A small class-conditioned image diffusion model, trained from scratch.
Model: 10.5M parameters, arch dit, activation gelu_tanh, patch size [2, 2], layers 14, width 192.
Training: adamw at rate 0.001, 12500 steps, batches of 64.
Data: trained on capsule endoscopy frames (Kvasir-Capsule), 42238 training examples, 18.9 epochs.
Rows from block 9 of a small class-conditioned image diffusion model, named by matrix and row number. Rows with one number belong to one neuron. Each number is 128 + 32 x the weight over its row's rms, rounded and kept within 0 to 255. All counts start at 0. Numbers have three digits each. After the name is the row's rms in percent of the matrix's.
After each neuron's rows are labels from the 100 images, of 14976 (inputs lightly noised), where the neuron reaches its highest value: "strongest on" is what is common among them. Only what is clearly more common there than usual is listed. The data: capsule endoscopy frames (Kvasir-Capsule).
# fc1: MLP up (model.blocks.9.mlp.fc1.weight, 768x192), inputs 0-95
# fc2: MLP down (model.blocks.9.mlp.fc2.weight, 192x768, transposed), outputs 0-95

fc1.417 143:140137112146167155096060128111163150122136112146078098148069124180069118140133079116149135146119099106144119129140154140189092161087202124153129104124125130122161150154051129085201130072105208091083134132142104201049162094071163074101115143118133154139162125082106112118111097166117158080
fc2.417 148:093144096095166114158052134149155135051118129116138146127060131127142169231092046146109082184163102106186161124132154127177121086123138113120114137131118131143125128145047138105114048062088127154126130139126138116194136129128138121115101158099128116122161133162150144156074141144193126113
strongest on: finding: ileocecal valve

fc1.362 097:097130124128125143191115186108117026112140147127061106095197116163120139110055110143136127157139136103109118132103138166126101132116176128093114157186084135186111100138114139155097159179132120152135086148091157105133170136146150028102184097128118126152097108161157109096158132156129151131
fc2.362 105:135158171150090148142188214124094097112146131155042139093130154114110138157165083182156166172126099152134144109147137152104136140128174169113098086123155081167118104113109136164156127114096152097168150118086154121132131100108200120122110120162135185115138137106180155133230123134040091112
strongest on: finding: blood fresh

fc1.11 156:141133073145165136122125117077133108112092163077143131138139145122135128169172125079114140107127107130054121152097057071105161155222056142164126158170181089107160097169084130190090116102185119134141125174126165085137129082152118133135129141133174129126094197135146173102138057119163118168
fc2.11 164:084115173084154242109068043093109080074126089096121124114084158129161082120079101138171112115124090087158131215075128195081123191086122097138116149111161116138118105111081133119129102105095121140115121137155141149067117171139111159082134153114132098124148121126087123099193108182153106109
strongest on: finding: pylorus

fc1.657 029:076147127145233127111203114146179138093126152164115103160138174159173142140127155129103136164132167157176061087099180146154156128072128129125136093153098097126106165084092122091176101202106075188134088128119121127082093113097088102069151134185112099123138170127080108096133140104145060152
fc2.657 055:140145097130140156178151064128092123122131150189153142127140145095116127118143166141129124064130108141126097133116164131083112129140149134150090165060150137126086055134105155180124144118124108098125161128127097112132109150161148064066129110133118217074171102139124137138135161108122167114
strongest on: finding: blood fresh

fc1.708 108:116119193157093051103113145130113128148129169129114055122096094142122144126125137116082096160128182121114164018176048139097125201115165163143193107153151134133125132198140121145150159102099135154153111111111186133152162126084163094132146119212118132124137131150066100134108152127120139138
fc2.708 083:109170126124090163137141103091143102122115169201102196097024093138122133158170119128207154159164085134099131195092116168188155127091107122112124136137192147091151112146145127104117178104122115151159125156094103152164166149185138114137170124177108095157211104067121111090149083108132104100
strongest on: finding: ileocecal valve

fc1.561 149:130121106160163105153147078084149172192132157140164163119070128104103179108145122106148124128178133103126126134055150037168127163127124159129138186101124145123114150125181184119148153141145144124200111129106171160121090142095098138104113065147051124143124213114128136111101138105096106142
fc2.561 181:176107048134202071110121168170174060182114120165143138046105139143062073179125116148126151149157061155134122160182116000174120110158168148096116128100115139137128115140188124130115141115116140161183115161110125124171118185106162114100128121115117163134154141075139128132169127121073160132
strongest on: finding: foreign body

fc1.281 084:124134133192144133117115169125099124136077112134118110127123125149177136199081115173166089132160128155127126188071161087139155126145152109127191176152136143129124166116100163183146082150162132126202061112189203125108139220143107091113153098188175084087146130130146137118140169151128164089
fc2.281 050:157126144097117085065154098045173116157106170110087168149091130180187144075061157114141130170107103183138152083144107111115140172107113117146178124125112146136119145147128124121141080097191098185174151135054163145163137114080106156091129093160125123073131141071081128166103120110227152137
strongest on: finding: ileocecal valve

fc1.26 131:171093113108148128103078172051111126115136174113170128160159100106131134100161127189173177110114155111087124124169071137124131202122094135130102141180144080147117121158128082163126151108141164162102082124089152077120132101094147132068134117159101128157094255073148132129157098136156144131
fc2.26 202:129076057159162156094136104148179059085142095130146176112181119163191094162075112097107118122146082114176128153109130096127121051154098023118137123138135119142157120144172125133115123128092131128123112118083127151194129111114117142129152124216126118121074131213168148134094129158120121138
strongest on: finding: pylorus

fc1.550 115:113139160149121143171126140124170073105135134113086119081194173133129145108088108092145127113124136130133135161124128181152098098103171118097117129168157136177128111151153071162127134128189111115129103196116148077136149170148165067111152107058142130132077087189165096133159161148111158100
fc2.550 120:095137146113135151121171168159081054151121136141074140091197146125076145191178071173142135163159070134109164114137114161136135158101148117134102108124147125147106111142155139144126102101119136104165129117103156126134125130134184113112137127139121199135089121075184116125114115146057086130
strongest on: finding: pylorus

fc1.251 085:151101103109141168147141166118073096152155101126114056103118105117096157111084120157113157148109187149119223116141137207135087157098183128145097107153101097132125126153170095120123090119180122118104114104128115091102140140115185062129094125085093152134077180184153136150127149119139143123
fc2.251 075:127153153136132100195170167101136108082182125210038101099128173138167140142174090126108112109152081128089141152144166170093143067102151121105143114116147129144133101116148132141125116110109153082137075134115125113138161158145180119197100137144160235115087169129137145127217147115110130151
strongest on: finding: pylorus

fc1.660 100:115103153180117103141158162132147099165149136107103149127078134102094154148171086138116091157177086109093177177140139053061163145170122112129145057135164184123075127162132143106159095126111152078088119065113108133170088197135128128141101151110125079101133142147088187180111164143122149117
fc2.660 097:120092171120096134136168043113162106189108136093071184135074152116157104101095113129133126077031185132134185103130134148094120111190127092101090112127142115081091150081163120126102113137178151089135114122164139115159116115131160102174115122189111105166181135129042154074125118129182141163
strongest on: finding: ileocecal valve; finding: reduced mucosal view

fc1.211 107:147145086115100126115101078127141089142071097109073161086087140172088152147105162095045102159149131185122128173151156112118109116156168109161154163115111160114184151132155124140099087182060171077138141196155175164109143145091059114103185085175129161128110142112162138101069036133138123141
fc2.211 099:146152134168128131182143164117068148139180077132086104130087121099155171156141115044147122114146105162105143083140137114163134135101120111151101129166152090114124103070160112134135138144104127118095130112130134141095123120084137144178130136180128107127141124191197134126136122148197103150
strongest on: finding: reduced mucosal view

fc1.413 165:111058098147132084134146179095130045144125088137173127080069133135069161146130132129142139156139170181106166128123113119079150181145122159176084171156069127123094067191134134169110107136144133112171122080188149117122093135116186082084129200124135127101113128102123121131182159044129139112
fc2.413 143:134123095180160130121193085097155123082119102134089132140103126155107094109131132091045139083101120123190123162132117117102087072155156148146113125134103121058120141132175163150182105168181150129128143119203098133111107149138139136205136152088107177112094109176157136122105113090129161145
strongest on: finding: pylorus

fc1.760 153:204152122135140085085129117093150104095133158130132123171165230189123124113174134150178138122112149136125158135097170197083105163156080114120153149163123110117110106119149089160131089111129165112144045146087153091136162135086098130133178087147085104144058148079191121081130104129202102073
fc2.760 173:141104091124138192119136119100114139117158095128116169149055147124210095170067117132135175135110123107184137185072128147098149105155100072121127152146123116149093114108116155132136087141039119162056109144154122093129135108119146127169067119110140151131126113119172163114140118232057134130
strongest on: finding: blood fresh

fc1.367 169:155122123117101190138122119115102101109115075123134090144144162114118120159142087132205125129137168136122122136159114107100109088139121121158080139193066124113124196140084143119133163129137124171073149120117148130117168143102139118054140111186083141108066114071121129095124058101111117145
fc2.367 133:140033208062133179102177084089123124153151154121139115157144120108119130086052136067184130101141128109090069122125116168082125160118102149131124149136133131142091151126114141119130133143168126097121117111162146127143165157167149121122165135154133064102098115178154087162097148180129112133
strongest on: finding: ulcer

fc1.571 112:146128154121118162148094163105131094116142165132083105104150149155154154101101117038159148133116121130107144197142162213166087117101173136105117125147120132156085153143130096135120115091177113131134097171134127102091133202124150083107152139067128098168077096189210105163136184154152167095
fc2.571 131:112158160128112167165188164111084071105157130139072127136172151149129151179166103137103121182095112116095190093149121188140137119083116097139136136138116114120152128126118101165126143073134155134173133096115140149139149081137183118069100127137134178154036113098215130123115129138115056145
strongest on: finding: blood fresh; finding: ileocecal valve

fc1.89 134:162142101162177104094083089101133139166121109127139120146122130190148101108167101095161157119122157123147113148131198126163086156121150116144131121139141134100146182155099136134217150137134201115096174130128115193035164108054138150109127132131132135150152135116117125122074122165088149070
fc2.89 133:104129125101200177133032199118104110189147100140221157094060131162170131173082069148078106133141088114191137128092132142155155145110162091130132151130151129114101119140072141132130139095122131133081144136063116135107120113112121127091120128071127126119151109145101133127085154120150111141
strongest on: finding: ileocecal valve

fc1.759 119:141120132148106153122114126115103106098163113123110164144139101136054122180079098171132123148109097150109135150139068129090142131156119127122160120148059105145191129102070102140195123103111141128133132065092142106072164160149153075138112087099166097166179153100114100142140125040163200086
fc2.759 110:092091171114098078101123169086136114162139128143139137107121136137102080093044066132050143174151085197170142121149194146203118146100150147124125141149133098147115111108060134125158133094097112112109100160077132119059134109138153150171117108120116150140188142152179098117078139096144124118
strongest on: finding: pylorus

fc1.31 030:171129135150141151176174134136148166113108056107166090164108047123127136103143147189154128176129126094075142068102105171060156174119106232124175128173082092087118113166103111166185124121137161108126151096103201115154122124141115166155114124132130043130088107124145097147153109104153125145
fc2.31 057:116124104136132079097133145127123157118142129125183103121113119132141125127082134197125131127162120113119092130132157133103122103146173154048100147204145104111109178061096146138174129107247147142129124117121132116126132115192125230112096220116169148114097093114141142081073119117131120144
strongest on: finding: ulcer

fc1.296 092:080100127113036171104170104123188152217096186152153086141100148150132120082165120129117145172109160126103213091099096099080126114108129127179139086185116083136202112127161104161084120135122132076160086147151157125176136072114101100142122149171145076182148135108148108138122134122034148067
fc2.296 086:079082157186095043114131159119064127188118165161074099139111130125137140125100126063166101019133095076119088150093130151098092145111154108078154063134146110157107152101169124146111178077151140134161128162137133108102099152123105127207191067125102123149167145123102080133163148156057163112
strongest on: finding: ileocecal valve

fc1.154 144:109093115137120122086152140126093078220116151117189134102114127157041140108134143118100131160079099140114118151107213093109118169153062135166177147181131132129084122134135133096129137152139180111147119141177118200062100138089157101170114102143192115084118129105147136127148107174063165092
fc2.154 136:146113106116168183121169151136111090241126092139087172094170116185163165136143133078157109097131119158162024100106102125084137101124141120107124154144126120112131157121140120127107191117108130097135128137128146135071111133110160109148131148157124183159112119188117104123133120139055029139
strongest on: finding: ileocecal valve

fc1.347 114:131107100124135052144078132110122093127146084180151075145096170135111118063098143167117116113222137203140140121154140204182110160106133178104148192162138133115133084121144089191128108143163144072177109125097155075113122100085129047122144067130207122150124099157137092107122171143109120112
fc2.347 104:130213167177103130170129178111123203135130147125066179082086130088159179161205095084198141123093135149071154158142153153120157171141143157121110157174100141190117089088105136125149158128172114088141157119058149128174105082147113112142169109174118122148169121180159107132140138099102145137
strongest on: finding: blood fresh

fc1.136 031:159128159159180145096189133165121177143118173110141148168129076187123119139153156055142133154100144138143066076139137095099140119103067102148179118173100104112172121115079131113119089220109120104146117170123076122085115160096123098058196126112132134139188096096109107115123150138152082157
fc2.136 054:123143121125113133141157080127105156129151171193055143128128173116115133122080168098106123124119114140117176130124072122112067122107108116153079100123192139113167113156084193153118122180172102116114167127130087118146133191090080096099155100113116090131195057142110143098139160086130232120
strongest on: finding: reduced mucosal view

fc1.306 138:115138144130117165096145176093147116192128162100118093133179173157097238115106136106087135142119119088129177130135172155184104142155136200119151137154133114153161121122136054139145123098085180088120125153096125103137172095103124118153152109148106137134155093141109154146101129147156119063
fc2.306 159:103149075112110181062128107108112143149141091105065134111110135113255056140111098134191086105160078113102134193072129141146135148129098048134122144136100131169131122099119119113129183130044115154096128114053126114105111109122155110134093130124118156133138108182176099147117136172054134106
strongest on: finding: blood fresh

fc1.375 152:128157133134102136127066148111130126171123121156164108104088110154094192118117129112089111138120204088122152096144164155103075150174162135120103104100118119153167194107128141102149118087086203164131088137120085207122183116098163106135153088183126106168128081141146127175136150130091119098
fc2.375 152:068162108103115131141008160135128144170128118147114158087024135151152115176118081133198165075156050083092151175098131132155152126152131023121144140101133122115111128136162131129129122168134131132151130147074137145140134104122132133130154159245131126141174134137151116131062151115203099142
strongest on: finding: ileocecal valve; finding: reduced mucosal view

fc1.181 135:179117104142131112144156150100153109192132149126129112124140094112103125142109106140152139105203156156117073124143120181174091119112155106133168149197117121082100111162157063214170182180074125110122121139107148013100101130076106113116105160110061070138119147122154110165132187128153139145
fc2.181 129:119203161174115153132175165124078188176135121112178157130091096113197185132113115145159175141134045159078127151129123152136121179138126089135102130167131121126098109110122135111131168136074110154122143066099130137146145087152099147082150116125134134092127121064199120104209074177074127129
strongest on: finding: pylorus